Weights of a small image diffusion model: soap at rate 0.0016.
Rows from block 3, named by matrix and row number. Rows with one number belong to one neuron. Each number is 500 + 25 x the weight over its row's rms, rounded and kept within 0 to 999. All counts start at 0. Numbers have three digits each. After the name is the row's rms in percent of the matrix's.
# fc1: MLP up (model.blocks.3.mlp.fc1.weight, 768x192), inputs 64-127
# fc2: MLP down (model.blocks.3.mlp.fc2.weight, 192x768, transposed), outputs 64-127
fc1.154 099:485487480476506501522490477462501484491526509516519508464461495455490541522499527518502546509483508513524502484513508502508486545505515499455506479513474481483472511506516508518490466514456446
fc2.154 095:505518518503454500482477466519540476492495470519516483503497495513474486490474480468524500478497508474476532528457482524491496466472471506513527514483520510501520489516534474494530545474545536
fc1.155 063:496474521511483485425502468501450540463490486515502488526512512467511530454514503559460478515488486486502462501513516479500498467491526561520499524503474504489478468511503509514481505496465477
fc2.155 051:512540455535513463482493463478485519494495493536484529486524483496512495527492492452538503536536507504495465502519488493483451520476480502541494490520520520464503528508517487542516471497524472
fc1.156 078:510467505510514505497465527521503544500504475495481495487438492476489553508503474504490499507467503493459534487516501486497543474511502524540499497480493481553451493470560562555495479504516501
fc2.156 081:491492472505509503501502480514518516506526504535494476527542513479499497467507537528509548475487478497507484507520473488498464487492480484493489491515472532480485491513496447492515485452521506
fc1.157 134:499530534492472514487470493503515501489500481480517461488470509501461510514515506467454582536513496487485495485465541487511469502497489516537487466508530489493481507480562503494493522490493475
fc2.157 121:497462525520517495518481493486487474525530476470520519490469490517524537469524522490518531483458486455530498517504526496510488494518497513494482476468503494500530446523477565481513501496441489
fc1.158 088:504457487476450526518466475456470476500507495495503486487533480506447505539482518486479491498476513473510525521481507555496450513515533539484479492570469476482475488538538535485499537511496475
fc2.158 087:471501500576518501484510490530557505502524485525482514513491480446532525490498479511520504496472480478475492461497557449494509476513522461478520504513497514529490506485480525472492465484533483
fc1.159 062:482537488539477484460513514519469491472493513518494523492521500500472527467471533539492478526468412518533469479471495495510542544501527534494506507510488500484539528520472515527507489487533533
fc2.159 051:492504490508497492467495535479550502509454462528432515544513535509501457503477469498486540486492548480500483506492471571513491489539499418511491507500499508513461494501448504482575488492520526
fc1.160 115:476554514474559468502520532525486526524505464517526494508466465538502493529497528561477504498537507496523494518487511490510486520490524513489516497527470466470475502523499537453489479496494504
fc2.160 113:495481499457541507478427514514520529518469566563475493504503501484543506534471482489501464519523483490462470488533527480528516528523506523524498499484498528510532458465501533519462465466506523
fc1.161 102:464462523500498461509503514501494522543512455502503494523473501546539493492519483525482478518496499496477469491513530490506496500506494581513469514532479506514509552526476523482504514522470570
fc2.161 102:545512490498498509503454489540503488515506500492499552520544488519491448507513532486496459474490481506506483548547486538489478523499492457517478474475480462501513470485520463511475499497506523
fc1.162 098:516471507489499487481505486454484490535451497503493494496465497506482601482502491493504444485481513519500506522527512501504574489483479506529484476521523537465474499529499479531506539509540477
fc2.162 101:497500507502478538527547491523500513456535478484509465531512497516518459531482534493472520518458517511511493465487540516495498472492513488448474473547501423451478513490497498484479472517459519
fc1.163 111:509520464467512471539499509537480467505461474539503467504525507488473541478485482486492448509509519512506462536508477481479516469506494529511513503490427495485488501516502483549507477496471478
fc2.163 103:469484517513476503463484503453512509536536525479491517477508467488466477500496471479500458495539486510492494507477519533511508549493532472486496488507543518499510536494462517488503509468530515
fc1.164 126:486491486439525484445488511483438516505481493496504458511485528496495505496505468455494487482531503438487499500524478519491501483567529519499492464472460497519497531522503496510499454506490495
fc2.164 124:523516504549491482511523496503493497499550503511462496455490438443498503495527507511493518440490474561536514479487541485534494464471487493497481496481532513469519505497445483485504500503528495
fc1.165 086:524502549474480522495488456533540508475511522481488525497506517530492493513512497475490512566479509505499504527494484526532509480507518492563526497499463508515466519503496495548476528500505459
fc2.165 082:501497454508502495479490530479540507497501501457501504513503486538460467464516508530535482468517479524484494552519544484486484513497533492501459501484501480514495491468511517481507488517510526
fc1.166 110:487476432495517476475516536492499526518523477492474486453486470501477445474465498524510481442479516455539527520474472503510492457462470512546581513523512476530488485487514487540520500550510474
fc2.166 116:523549524467457514532508498517507504492460525520494480549497534468514516513482505526471506512537512547472486495506470524466514518538520507482481489536522503497474540466474497513524472450483489
fc1.167 117:501515524511502519505467507489524507468493512496473511526523494532508502490518538462457480463483516492459486525507493473540479513517485502509473514491525451474476454484491489502494487501521501
fc2.167 107:488520471481476474513503487532535487492464519551528483501521478492508465496493481565470535481487478452521478533534459491440502462565497509467505513529519546504520492500494453458523563472539486
fc1.168 119:509499491500487483524504485488484485511486482516545459525479485512486495474477448471440509487430532484502475484516478462493541480450510500476492472493478502452495520484506483493540480480503502
fc2.168 141:486491493467482512493533510480471488510447526523431527491482477524504501502516529517543480474575428493491526506497525552492473481532497488508489498489489467537466495512438481476513508552504494
fc1.169 120:473480465469513529493542494511465538505482514521492503488471513545490472518456491526523511502455516484492462524532511440502500520499485481529483550501517530529512473482515510502523509503478502
fc2.169 096:477449512491469417475488517521505504472469475493506474504482436502474502492507504494455509506498532544504548510488507466495489476483514509528465482465526483481489483528456502483537508467502545
fc1.170 095:492499494480520526489519479476477475463485527450476482488520490488509516488472505493487498509526488511555490503498544468466539535486457502494488505464492510505520481496481487543500495512498477
fc2.170 088:543476488510473510486489489498489512471533514494539464498485483489501503486478476557518534471503535476476509498497538469528503507492511496488467485444462503558486454488487493474494529489497466
fc1.171 101:486512493509505491472514509543514543479502456495478499526496489545491501510542487519528512507500492500466500492478537505473493504492454516518534492522485443512487512484506495549526494502489541
fc2.171 088:538493477487563485513484554463481494540502483497546547484490472488534499494483462515495462533492531530489519474508479501497550466494531494488456484494521477521504497516480505539475497522525508
fc1.172 097:516498448502521477506512512520526482481520492496513499492509515496503532509492513512523467479468493516502501468479541494502546479547493496482538510474456503558535463540507505506497439535507515
fc2.172 126:487491546428468512475501538489467521488481499523510533448422458523461468514521482487492498526542511491494449549526464511514462528514485468456492469495502508431550481499548499528510525509485504
fc1.173 099:483524530508546479516502475505540531474471489510469511516482457460524465493465500454483501474495516516531549446504531477512477520496501485485500481484509480480510510513534486520499467518488495
fc2.173 104:462487475478453526457507484449486478478471495480484493508500517531491480519504472533498525524450492506461476493481473504486532486491498511547502530500497454526475484450498506468518526489512488
fc1.174 106:523484529480516487521501514426532481461457512457474507490476454474505492538504476473496479457506492518482458487524532508504513490488498475503535527536458520486471453462522458486509453471498469
fc2.174 115:491496511513528529496526494515460496483512467511528464479514493535496536465503515519509508526455476491519489513494499477513463510459485542504500500484515499501525488553468499497502481493465492
fc1.175 109:464518522484481517485462489481511547477538465517521529525489499479456484530475527513498498505504477440482444493526503547480477531469516515481456479516510467473551476522499524532500546503530473
fc2.175 126:545517527521531510482543520484528483503482488498501471468506488482524500484528486501479476505516481549509540478473464490542541511536518498518529493539505503506504499499466465538461472502526537
fc1.177 097:476505547468522483515449459475512480494538511525487485468488502466518537539493489497523462501497526524477456467481472488535502479527466530479541483477517490519553558517505507480473487518531467
fc2.177 108:527479486500495498493516546495501486542500531451528491470471489505508477454527519518506486500541508502472533533527466521521493511483531481490473481445490494513532459523485479523523493482467528
fc1.178 123:491477527499501477501514490499477557481492491489508487533511466464485507469458488516510503513476483454495542477500482532484501481510518505474532473477477482483494499498506532472483521467479483
fc2.178 115:512496464481456507483476487480486482494516521475503515508476501499496479541518498507521512450496535537498501496506508511444473483525485464479503513556468468495472520499479509456526536532511494
fc1.179 085:548463556495518517479458487491478517558500511526458488503490507512552484515496492475513511500501511448474495526486518539484502532489474544535491506502497457485483534523496516488545516507515532
fc2.179 086:482493482488495488464526492507531443428530454508457539513509487505512490493531504527512493498525485541486507471470494562526503514515529469494475487489467524477507550500485497488485501472446508
fc1.180 089:498497492475467444508459475491484502526512509491503491527496456538465512500538466503532512488513500490466480456535512500519521487502561471531497468509480473461501497520485535486487479519490506
fc2.180 091:428520541469525489503524550484490527497514496515483475515512509489467457470476519478496525537493507525487499513457502497474477535525434503519494514540522525535495511536481503526529513515503483
fc1.181 067:507524502514527470482546444508461551493479520488485489530533495485530524466493506558532504516471501472518475523504561492480496514481495507489525501482487545504470469488465491504534505499527475
fc2.181 057:517486506466486494507474538520516486496470499518516480515487513533497557518463474502489516501519497516489526460533464484500516492515469529486466490508462513536494541510514510519464502506473495
fc1.182 091:521534522476496466515472529520464521502566486521516505509470496547505506504483482549496505457540529509495468480483513521487500508457525508456499492473501527487490457487495526508532520509483510
fc2.182 097:473495519507487492476519519488552479505514520493520463514509464483490467526463514504495508470504486534501535502494484490524469492475436542499464493497512504554513527515533479523489494424510506
fc1.183 128:491472496546508473479465485505504498551544476489538497514530485479489484493472494493492459451481476445533467553468500477446507491511495496519519511483488477536459469510500457514518477545534473
fc2.183 111:517496506517456557470509473507498524498481541481477522539444485516514488518506487487486516510516523533503524493491468562476474483488484534531517496567552533494468565459469520474533513505496502
fc1.184 103:477512513482464498516470531476507493524491464508520485490458478558471497507526468498506509532515480468517506501446490489464493497464450514516470473518487482468457534513600535506489498500499470
fc2.184 114:469465501478517489483497494495475510508536475481495516510503516493527542499479523491483533481494464471517539460462505490548504514516540483488476480491534484524518448511476492457539507490465522
fc1.185 079:482506490509481495481524480487495520532535455521531495509535513507516544491452498530499511492484473517514529511495484496544475483464497521472480499502507516494489478553492552488526516500447503
fc2.185 084:496482477500519473542470508504523504520507510513454506497498481474434474526541515533507446520473488503541494498458551474492483518532508540518505478474485521529515482491474496455514503449519491
fc1.186 101:491475518468517452552479550478543531497509464497481498510467511524535460516472475469532504462519521474431503556516528505514497511528449502497485496557480505538506524543513480473504522513485542
fc2.186 106:509485507491501491457484495531495498509450499522522473454548481501524532470522521491498469505517495501490523474515508482536483530492528494487530533473542502460482483514496444503513462448509472
fc1.187 077:476478477529477510491520501499537497529533504547433493496526449452475526492480495527496507482486524493504516513516502533532546473524513485506467528503486479500409497540507490496526472490527499
fc2.187 079:525527508488537488452509528485511476492508498483536540518511529559513494489505493486455495548517482466501529503468486539508465497548508521502545508526521502445552529485507499497488498519479493
fc1.188 088:514490489476545517523484515470517502491470509502524503448463505513510474490491507426467468477514521523471512542488511482515475548496466438479530465524503504486504512497516498520507511534501492
fc2.188 093:515522513536489504477513468521510473534521481529491463480550496481511560504499511527515515535510483478509484495515529511493519495519480517475476514496548463470498494469495473496496445502489497
fc1.189 107:532505499508485499457531528450490501493497500464501455486486493474451484490461481453491535448545502484464511469513512497524491466483449518458485437472512492531473525504425491482488535503503497
fc2.189 115:483503518505489491476490488463560533546550485483488523509450477539520500502515526490520502526493470494466436517489461476450516540460455465472518531483477492471510496528515506508526535504524529
fc1.190 048:511508463513503544524510484503530492541503476520482537470528512498462532494530485509447485523537520499512478540503466469485494534496477526492505515546540495517464507507523488548491444532523463
fc2.190 048:472471466431509470520516524481498509479533492464533534526468499488513513511530552506545503507514481516509500478524544500491496461499487488491463530514504486491513478490507511512506471505564499
fc1.192 110:508477505516465490494498502499512541487538469504482476504530509501477497517508480481472524476539467477542461496485507530473474499447468539524542503500484472489464521528493498512520499487473500
fc2.192 102:458523483499507453514552501490486498511481500508493487523485478478498488472428466512523513485531522556474504486486504459508486516472476486447486502475535499521464509517492485532469469460515496
fc1.193 104:476490514465502523480488473488499504515484489475493508489505539488527448515434481518538478497499484490451525465471482474509478510465471530469497518485507517519497524523497469508529513499509458
fc2.193 106:544486497520486502497520516520473486507464511482510469504502497517498498530504447566479540533506503491529501485503494510476540527519492490511487523471502490508502470509541497546456479530466459
fc1.194 086:495491505453505452514485460521530470472512521510477474499508530501511462520517482494543491512463544566457518507483472476494482515531515523453493491499491493538459517550525495506475476522535507
fc2.194 106:457497532450501497475505545519482524481456527519543477514472480511512495506552549494476471500558552484540484495509503481492500486490522490499468529491475520450522498488552497527535523518456500
fc1.195 052:494484523518467499445527491515530509485462478528524513479502492482529477473462505486484508501459472524519521467517535508470516535497501487543476524534518468502489559530508522505508515540485428
fc2.195 056:549474515496522498465552533503474508494513519532448519528488511507481465502556515507476510537480503517501491478477516508546498502505494471508485493494517509489501435438493478484460505478486545
fc1.196 110:496508470480483476485557530473484546481541522507518529485437509499501502517499499466494497488479537501497487496543509481532566500535499514472525522452500537522487536488502485466513515486485476
fc2.196 102:499481496509499487527467482514521484479466467484495475530467504548489517489550472512483516480462502500545522513465495494513464499474489476496505492567491465481539481569495499464490481482475484
fc1.197 091:494453492506493501504536499513471523484511493504493464537537538505507490497462491551488494500473476500484522508458506534488475488482494505480525507521489548511463499491468498460498500486471484
fc2.197 087:557487496493516466478445493495532503466497529526509530494504460484505518492490499521539482511482509508486477480551476478500505488559490510522466519498494459495522513494527508483518479510516523
fc1.198 103:464509511499483500474499507490513526492478425495543499513491484493506530514526480478445553523480511488495480492450522498484516489496510506520480517496493486518489560519500556534483512482494491
fc2.198 084:541514464523454509518513496535487484546517556515504507506481512542484517508506484529514509517463528489525534525521497493517564522466469532474479467522511497495535487509514440489515506514504465
fc1.199 072:454461554487537472554501449490488482523494462475441454503500489458470500476483501530502520491481520501500472525470488494482461456510496493539504543508521514495520490480503484491524453529519477
fc2.199 076:526545495480476473475475545522512492515523486515564525487474500512524522539518473486537509498540516489473539507495519506538491521489482498480517516488530501479524530519500501517524512486509512
fc1.200 131:508471462502512513511495513436495455472472523443483472492449462486511510489480495493504475479502486474479469497491551489499506513534470472464512512514469538508510498497471463491507423494477509
fc2.200 127:508521548499521483496527525493464487512474481520544489481511507496519518523510488519496481522503467485484472523462451512496461522486534514507518539495521515545505486540524515530510547494455495
fc1.201 116:455477530503486510462510518513512504533536496540515516534498524510447482519480501473518506504520502532538529500504461548505501458496502499526543509559516482476452544484516513468492482490507428
fc2.201 105:478494506532539532513487478517491521551474492509508484528451495452548456484546456505473484524485521483508516484446499422499475476492519470488467511538501538532466501513484473501507522526461527
fc1.202 100:491501498464525498509485480516492487493471483491492516474506491505569507520502456483500460494526509523458507500480489522557434498491460489475448517501505508493502522510528513483467498534501519
fc2.202 090:473447471473484458492533486448546514541531517546540548487511500476459514503477565505519503506484483482547529480490475528493557464470523496467462485523496487499492504495447442519518521503497520
fc1.203 098:500503486526550495487507498532533458509487526494504459488516509527514437483524475488504482502490502540499517534477528494528487447507506550527512479503504525490524479520508469508507435480495498
fc2.203 098:511507502488460550507451441478465517469530494480514536537498505480507521473462506531528494490502487472501445502483529481477495544502504509495481514496481522479469504475507485517506498477512513
fc1.204 090:497510549502501491508502486498523501520541504535513494487511495527456505487479504492459477500518500466533501516496486517487525492532517508528500509493533459506487459523456537525501461511492476
fc2.204 080:444534444516538512461493486499511533516473474468510519501453530500531513511484492523511504527508493573488454494502548559540486505482483506529540490495457518506523532522501516503515550465507514
fc1.205 110:492471464476531535480542522506493461490501485437528535520520450501500491505485492497498493470488495508487523478449532487535494478501484463522537521521459524509485541535471505488534474458506462
fc2.205 113:547532479484487469476528521495503554504490526514487475492482552494514539495509487545527493508561487523504466513512486484498518481513502517446519497490495484525518490527490483528467440527473500
fc1.206 116:464487485528517515506507541501518515520498480515525470487506483479499512524480482500487482518500482504497486474466518519457560479515541512522525556489483531495513481489477538510505465493480537
fc2.206 118:464480488441480484489561474489484478488476484517505524534480497482502504504506519483508525483524480511458519498543494467552445511507440511501510460501472490477518516466505473544482464476537531
fc1.207 130:454513520478458458501518501479503540516494468519514512480463490520513502481533511459531494506563502492486445487511504516486503458499460518511467516510498490526483467514544472483532491505488508
fc2.207 128:490480488503526496510486454499504457471497517474500488463514506459509504485480487546468523487523502495503529476505512499493499525522559511520522512515494518498519497533473547491506521533489438
fc1.208 098:499463498493500447514485519467488441540467428514442520531492540514461507533508503492516525480506524489505501498487495531497509525481504507516489514500488473530509511466518555507533509492545506
fc2.208 096:477508468530498469491496469494506528486489530501473494502502473470487475500455517508509478507486561536498482466462511510516532449533479480503494455479544516460460450496514468457487473548471468
fc1.209 084:533522504494475520541505479485477498473498522484500459534494492493522438488477459509550511504454490517514519470529503534515477484486494492539512474493508464474519477521506561493500503486454472
fc2.209 088:478505460516508470484479511538570511494555467490491476550543525475480498476513506468501526505493507517478433534475507476529525502515514532461466514489508499522481551501502490489543495504523519
fc1.210 113:488524464464508527521560549520483525468470492489537481484432490510487496487511482516512516502514509501513497548507499465475520507530495488522498585529521504528477508519513476543506502506487495
fc2.210 102:553485490469507501478489487460469483529542543474507463439476469493486492494509475473468473477523545528488537513533481524510490508508529528495497473455520483490485450546468558519480458507462490
fc1.211 061:497503487542449506496506505526515526522510472472477474512547538505529505492537511521473486491502486446507538469537478513492486464486509496523459510501475523434527495506490473505480538519492520
fc2.211 055:497477515476547480463481506484457455538503523469494509501482495472489483483470505529504509516479504483496509502436499500539479493521497531448531491506517506529467515527512522540525451479470478
fc1.212 103:506468482483525487506506506493503510467520537551471468495502483497510550480492532511472536474447519514528499523532484434540510501526490483502484482528494497444442475494457480494489492533510488
fc2.212 101:497467504485478466509516494516532522507483507516504552492555496459480544516521548463463497505508518509499532495527498523470455512507493471512463488474530495521472481510437456518550536510543520
fc1.213 107:491508497477517483510482512548499494521523475498513522514483470512476506489462492541510543504534514492506537455484526463487481522477511491484527549510528530550498506498525509491536501493488484
fc2.213 102:497517515468482494494519462507514504485467516519492465529478550489527518494526459527470499537492493500499486495505459483481537473545489524530495459536472471480504504465502455495484498458539494
fc1.214 109:520493514486492476486494473502479521463499469480525509553509512517510511475503462463511520537485526491533506535474477491514512504451446491523455443470509474482500516534494495523455477516491511
fc2.214 113:509494485515473497505458511468505485487491518494495485492493493511483480486488495501435495479512573476490492497506537535492506494443508527509493493462543510509495498469538520512560568493539462
fc1.215 084:517476475512491541460518518519484544505491518509519478542485513482485455513471539508505519492504478508477536471528452446477531515479498528505450481499532497516472514548489524468503534517505483
fc2.215 099:492488524497522482500469504496493504473468474502509464497546499497496522487483487511472472470481517526533497554514548504498509499507534477518515515535456518547500486442538456535502480437533483
fc1.216 107:476493473560447457543518481528527504474511478503455507510494466470467519451455460514521495502521529535528528506494473528498473504500509443487485492534538512448487506490512493510521522483501513
fc2.216 116:512498509460534539498522520475479510507461505502557497508497512476517539497486513485494532474508452489456458526534519444520543499488471521489554458503455476550524478528491510471501453477492474
fc1.217 102:514468498506503484451454564529507514550486484523515502512471473475500476470471497545523472496498493517489490498504514514502483457496483512529469477508488454471517490551521500499508546508536529
fc2.217 097:521544461507486493507520427474463515464524497502520449531501488486481536466492513521516516502520502460527499499482475516484523501523516536487526527539514528519510527415510505521523453461462473
fc1.218 087:508500528510480468546457468509502495556523487475530463504470486510509525512537512526518506505457525508515467517511525501532462518505508458510494512467498434493480498485463544493514487491519458
fc2.218 086:501514506497473498452510498471489516490468491498523524491552524497512489522457536472515496483505517519490516489504476514516526482523463498506535479528482537543509497497538479502496486515501525
fc1.219 110:528461478534469494488510473475495533495503488460526501519486461490478528507471487476500516442457472526489493500477472498501483493470453486512493534504520536519515476516508482495501543481535509
fc2.219 096:514508517478490515507484480509478488460438505543518492486540542531561521509499484546488501532535532455513519499520516499506545519541525511495526492498502475493483476461493477508477459491459500
fc1.220 093:475516552471500430485490513466461512560528516498486478498451502486528502482528471500515510481529496524428482478477491517522488465469497558486463482519515481513498517499485533488508494539513506
fc2.220 099:552467463509533486513473503518510503550498492513500500460487468474503436456499528507497493531478494499456492504485512509478509499495503499546507464521487515499553483539524510495492477474538464
fc1.221 115:468465519517512482490485524492502499518528450551519469531444515492535504490504465518454491530539477477511488487516475486461515479439487516473509511537483507517456488502495502510516466544503516
fc2.221 104:485555506542488516502485477446448494499471542505493480450517491516452492490492529527573525514513476482477508484518506517522523523530513507512496471490501523459510500497468492488465517501520508
fc1.222 107:492488530501456491505519490481477514488527515508488491504526432482476494531510524499505499516476465470510462491507504516485494472495534510458480526497479494499488490528515491495522491467500517
fc2.222 100:528553513536507538512495495487491461491494477471493492541549568503504531506505483484470525472502460512469522535505497497495522493530497480493550513481535497474497497471494477516511505479539505
fc1.223 096:528469495471533458519485532523456491514515473503504539498487471502550493490506453506511481516544510549423468472478533499536455522543491495470511514501505472493501504519493508481501527509519524
fc2.223 086:491512527484502517485454478479485513519514471492504506523530531527450488526495482505483502535498511517543452503495532458544492494548487511503519467466497505507486485516456493475514518471515468
fc1.224 076:484519532488501504487542517505553568515528488504483524522516507521466538503511487499462564503484553488431493493515489476515474531508487456499475528473479480455534551500521535517487471515470486
fc2.224 065:494486472503492454490500495485486460524550470483511467475503486506507469539524506500488454498487435495532478496459514493500519476474528536488502467441483487498470449515489502500496498484495491
fc1.225 105:484501503507497552500505481523516527495487464502493459577486524519508512505464481512504511517483540486499491488504544465487536501512481550486480519487509479493484532527528478487482512466481459
fc2.225 109:470513508470538465519505533482492462551469508495441511452508483474541479478466527505495508498476487496503515511510483518538493502533447523543601459521482466504521521533463516481524488493501520
fc1.226 103:494522527464508480502513531507501513520511501462495461451506495472499501488525499507467521466525468492512515503529494535510478500489485501534494499449498491499467495498479507446517483458524524
fc2.226 115:520559498520491482515472515497517480483489497523476487514525511479501503526492537484497552480500505535482524487470542466542543520518510507504484475536529512490538476515506458499472480490580459
fc1.227 111:525508517479486520542466486452469473489469479454520496481469531519517507503476453479489485461520487444491451455521523473516479509460470479533491527502474502474499508513469523507539506533474524
fc2.227 114:484495485512528498482432470515483512502526465506500493452476434492508483495526487511482499581514542525522488464512491495527516472564502465441489472474522519465470499476511493477475469482501472
fc1.228 114:513474511491494484492495517464514539517544473488480461505474477504501469508475485476514485494535501460468461487525491501538494448495468511464508466493495498501558507542471464500511506511501512
fc2.228 117:488503545487555531522510481541449490467486551479529533505504540507481490495472537491535539522484545518495545519519469491473521532507518475548529501516468525490461479480505536540483498472463473
fc1.229 074:515468441463481515490558506540497492466498497460514478478503468462511515473509527509485458509473537503509499512484496493505515517452534504511544501536520520540497474496482481539495451520498489
fc2.229 059:519523503507515503499480479504495501484485531494495538506539515522494500500485474534454521462482509459523556514502486519523507496504507471474465523490492533505510490510511503442501529485505529
fc1.230 115:499493486500459491468490493528476518522512459474480477501505483481496497483508504493507496518504488455509470515499520484502567508484483523496457511497486512507487485491487495560492470529507546
fc2.230 107:507462519485508448509495469509508470474503521499491563524492502461522502478500508491458486558478478491512525517474525511510479527490502519554565500512543503489471514476498514533481513492520492
fc1.231 126:492482523519545501540521500478482496486501521472533440485467481495479543456456524520514543464488554493512526490500489471537486488511469487498511485466504505544469500457512550525462458486475476
fc2.231 118:516513461484491484530500494555489481489534498475517448527521529496516477544507496531500570455519521524476503482495473515534480504488530519482547477527512523443503510492490499526489487514489511
fc1.232 093:493474548465514512501488490527513523453518494485468525491468505493486490538520491503502519534495488552456445464512503498542488484475521516540487504530497516532504540515503521515465506490468488
fc2.232 097:471492482447514510494549494466502512456478495473479459474504512509468520480485501479518527503512511500488544504467537537523542517477524509472489513544463507499522523536473547465495517445477526
fc1.233 103:479467514497489504512505508505460499520512499499493511468452517478517511524478520491472446519537453463489473481539497492486476499463469511501502516524514496499483494484458523570505480532487546
fc2.233 087:477517478511557523505470472494501514504466482485491521566532516529490499498489502510527538476538539543497529503485523461479512443513533519521490528504489482539505523475500530478508507468499506
fc1.234 073:525518508500519488473508494510487499497497504481492486487486515490472504501465465557474488492458504475525494521549509492497477532494455481519483482514502501467474467489509522571529457509507499
fc2.234 095:483494498478481528498505497494505499500500501512534507504532462499524492467505472521487522458491492536485430483481512467519536519466503477492538478487490484525513507471431517468496517458458470
fc1.236 081:472489527534535511505503501521491504491486503500491490499507439478514497514479467520487468512498472521461490490466523470506492461529505539488487438494466523466491507530489554520504490466519526
fc2.236 074:510500526494484499481484520517489470485504548507516460545530506531483503483508494458507509496498471527508503474539475537487477536487493489546524533469530510522519505514469464550502521470503481
fc1.237 123:507506524472495509496510514547506519490501491510509488518501484488488522481480504561504512504448446509505495524510519492487519462509517554523510481511459534472504499503440512503506500513488515
fc2.237 113:489539469534482501533524490453509495483551507506451487479493528490454501535485506485550531519534492458524470493504496510484512512558499480503525499538481508519519502465496541480458458515505450
fc1.238 092:497524487489523521502531511491490491516561532514530492512498518511472484516525500528494499473510470531466488462504492481497494485484567456473526482505506435452549510469485521546509495527471484
fc2.238 086:517485510488504494494477487541537519507508451525500488467521541483539509481480494500510483511492508510522472479542476480477517522455478506511477494509563545469491495549482480508494516473505504
fc1.239 076:493497507529486519480541533476558520515544513523500509514515465498528452531465460518497523486514467529485483456522474503514467450518512492485467445491513465488516502505504523506511544484504497
fc2.239 085:505479521486524485489511527506491500484503504507500474510497460513492517488503498467574491523521437506495518553485499463494511530483477517541476544491490521516491454523464495467559500501540451
fc1.240 101:485507484474502493523554548474504507491473498527491490502516489484501449492478516470462566457480494447527535507488482483523471453504455480517494506562487488457433506513512457464499457508526500
fc2.240 103:499473519545518481481471487532517439518467468475489508445445501527506439518550484534503494532551453534471471511499495487476518506528486542457481495501517516557528478504506543530535494494488497
fc1.241 082:472503532517466518499471530511577494505483470520503481515513474507540464507532534550486507512464484512500561516516479475493528462506505528550514445509541522477495489504529486535522477457482556
fc2.241 094:513511478461536511492493493518458503482512493490493486453527517509489509481480474504548511502575470538470481490484521495518520563488495455452484530495490496481521491478496481531508524533561482
fc1.242 097:494496511530499529465501514503555492472503487521504480535524479507509464476526448510506513508514517503526505522509483535448480504501537495495513484564465515503510470549521523517451463449494478
fc2.242 093:513504499517481541469523510485517511495475503492520482521495513480540505509478523520483522428512530528487477467457493524470508498489497482517507540523518499494489518459455522498473540512515489
fc1.243 121:532460512437512491470498501534513489488482469508479516499533477498497491486514492536498487520467516490493539546509513525472508493521516507521509514492473526479465532517522495489485515481512519
fc2.243 103:505514502550455489531510450476522516518512505489511524473507509495503465448480520510452552550545521527502464471542510518525520482455539509509519486501498475481520520461485501483528515493496473
fc1.244 107:486474498481535513475494525564459507478492497499467479529442464502514531523537476508508501522511508489481499503523510458465502514520495497515485549551531516543439487479495479535521483507500507
fc2.244 098:539524443457526493516506492496524494548503525528476529506496472498478516476510525476449522508472493504513525519548512496494480539466507500482473519458482501513507505486527511512491527491512445
fc1.245 098:543491532519529485465531473534540512480554498465495484507556468501507503512476512444482483526527508511499534526480508528543473496506483520494482528453515495515497510467563515552496474498521492
fc2.245 108:463483482484519482527526524498494510495509529519469520491512529520459463526539505523551515517479518530442466538527521504483547512494524497522536497508507504462523518551483505492491543504514576
fc1.246 116:519493538457503453496436479462512468500476470457508511550478487504489516501448476518461533524558506447500486519496501502529472490500503481534457486518515498484474483511560454505513507485469513
fc2.246 124:504508538541483542472505470529473536503530506506501475497500517517525508503524465477478452521467512506489535493498496515459479488433512526523542526501500525505498487514474514512535525490483529
fc1.247 068:476506503516515478514479501503509448482533507544440500549526499493489493469516520500478499540515445496536455486471480482498516527528505565507488491524507458523518469538497503509487474519535506
fc2.247 069:478495463501522469478516524505508514554470495503498530467493501464484506477480494507521498488496514512498476526534490519506494519505496469487483510518534512483493506481437467505539523500492512
fc1.248 046:470474529487486521454531520465542517512467514483461533479493517480524470473450507495509452458481557478521510512508530453490475546495441527503491514497485480487516517490529483525530496519483482
fc2.248 047:577476487480546475518438493564469495505483476519507502474508468510478502484509510498495478542518444524480511488445527569503515512455522516500552485485476504453500522523483475509494525469495499
fc1.249 100:500513505483472467502501491503542501510501503522459495531470440473496468492525471501486481491510472482446545491481539514498507488460480495505443498449507475502468456498481490501484488478510485
fc2.249 098:432503488517495483514506496540483504498536475515505462424481525503507483474498530484482515536500533521552465494488486471505440490511523502510516454532515524508496518552480538482512498494461486
fc1.250 076:511477547495494519500504434501468507446504480497498520505543545507479504509470498530456482482478492485456491536523481499492493509500487538487470485481486529528507531512489460516507493487505450
fc2.250 082:474508470505531501510486548496499502507491500541489489509490487488505507522506494458543508517518472510520528474498545484471502466488520497500484475501501518477503466504530492494528500482475518
fc1.251 045:470446486484505507476536489522493519444510515506458449484500463488566525465498473475496493502527525486498506478440521487534454521451514507475462491510484477501469505456484531492484486477503493
fc2.251 050:549498528490452510481503485507505470548496513495518485498495506465486503501467531506472499501471496494481478489517466494477491517511526502481507444497484502483515475525506451474500514556463484
fc1.252 111:480533481509512532470532476447465468439502532519470524453506516429513553484513498522490499453512471523535509581511551487528527510499490504518520511504510498500472471505478541521484500522482478
fc2.252 101:457537501496536474496462524501513510504517497470489482511483497510500491497503527481498520516512497475484540479522480485528500517486516467519498454512486535452497487542469523572487413492509473
fc1.253 101:537478482554539473497540495476497531478496532543496492494480467508489560495500480501472472474522490512477512519511505488502474486533523494498484494490536512505479500541535463496462446477499525
fc2.253 106:543481522505515470499500518487531465522465489469526525474519538508528481503515477487508509486489489498481477496509492531477516472483479463510497493524512492506470493515475488561483549457475474
fc1.254 122:525511541480459463501525480451538503505479503499515487511517484492483499492492505458464489472487483455516430524489494496525489480525496445531498510527454488488427517530469503481497481523523455
fc2.254 110:518502529467494499486533511501557483505474502489519479474509556496502481494469491459516472507502478484487526482515475525484511540507500519543526512524487519514512505494457487535460511475545546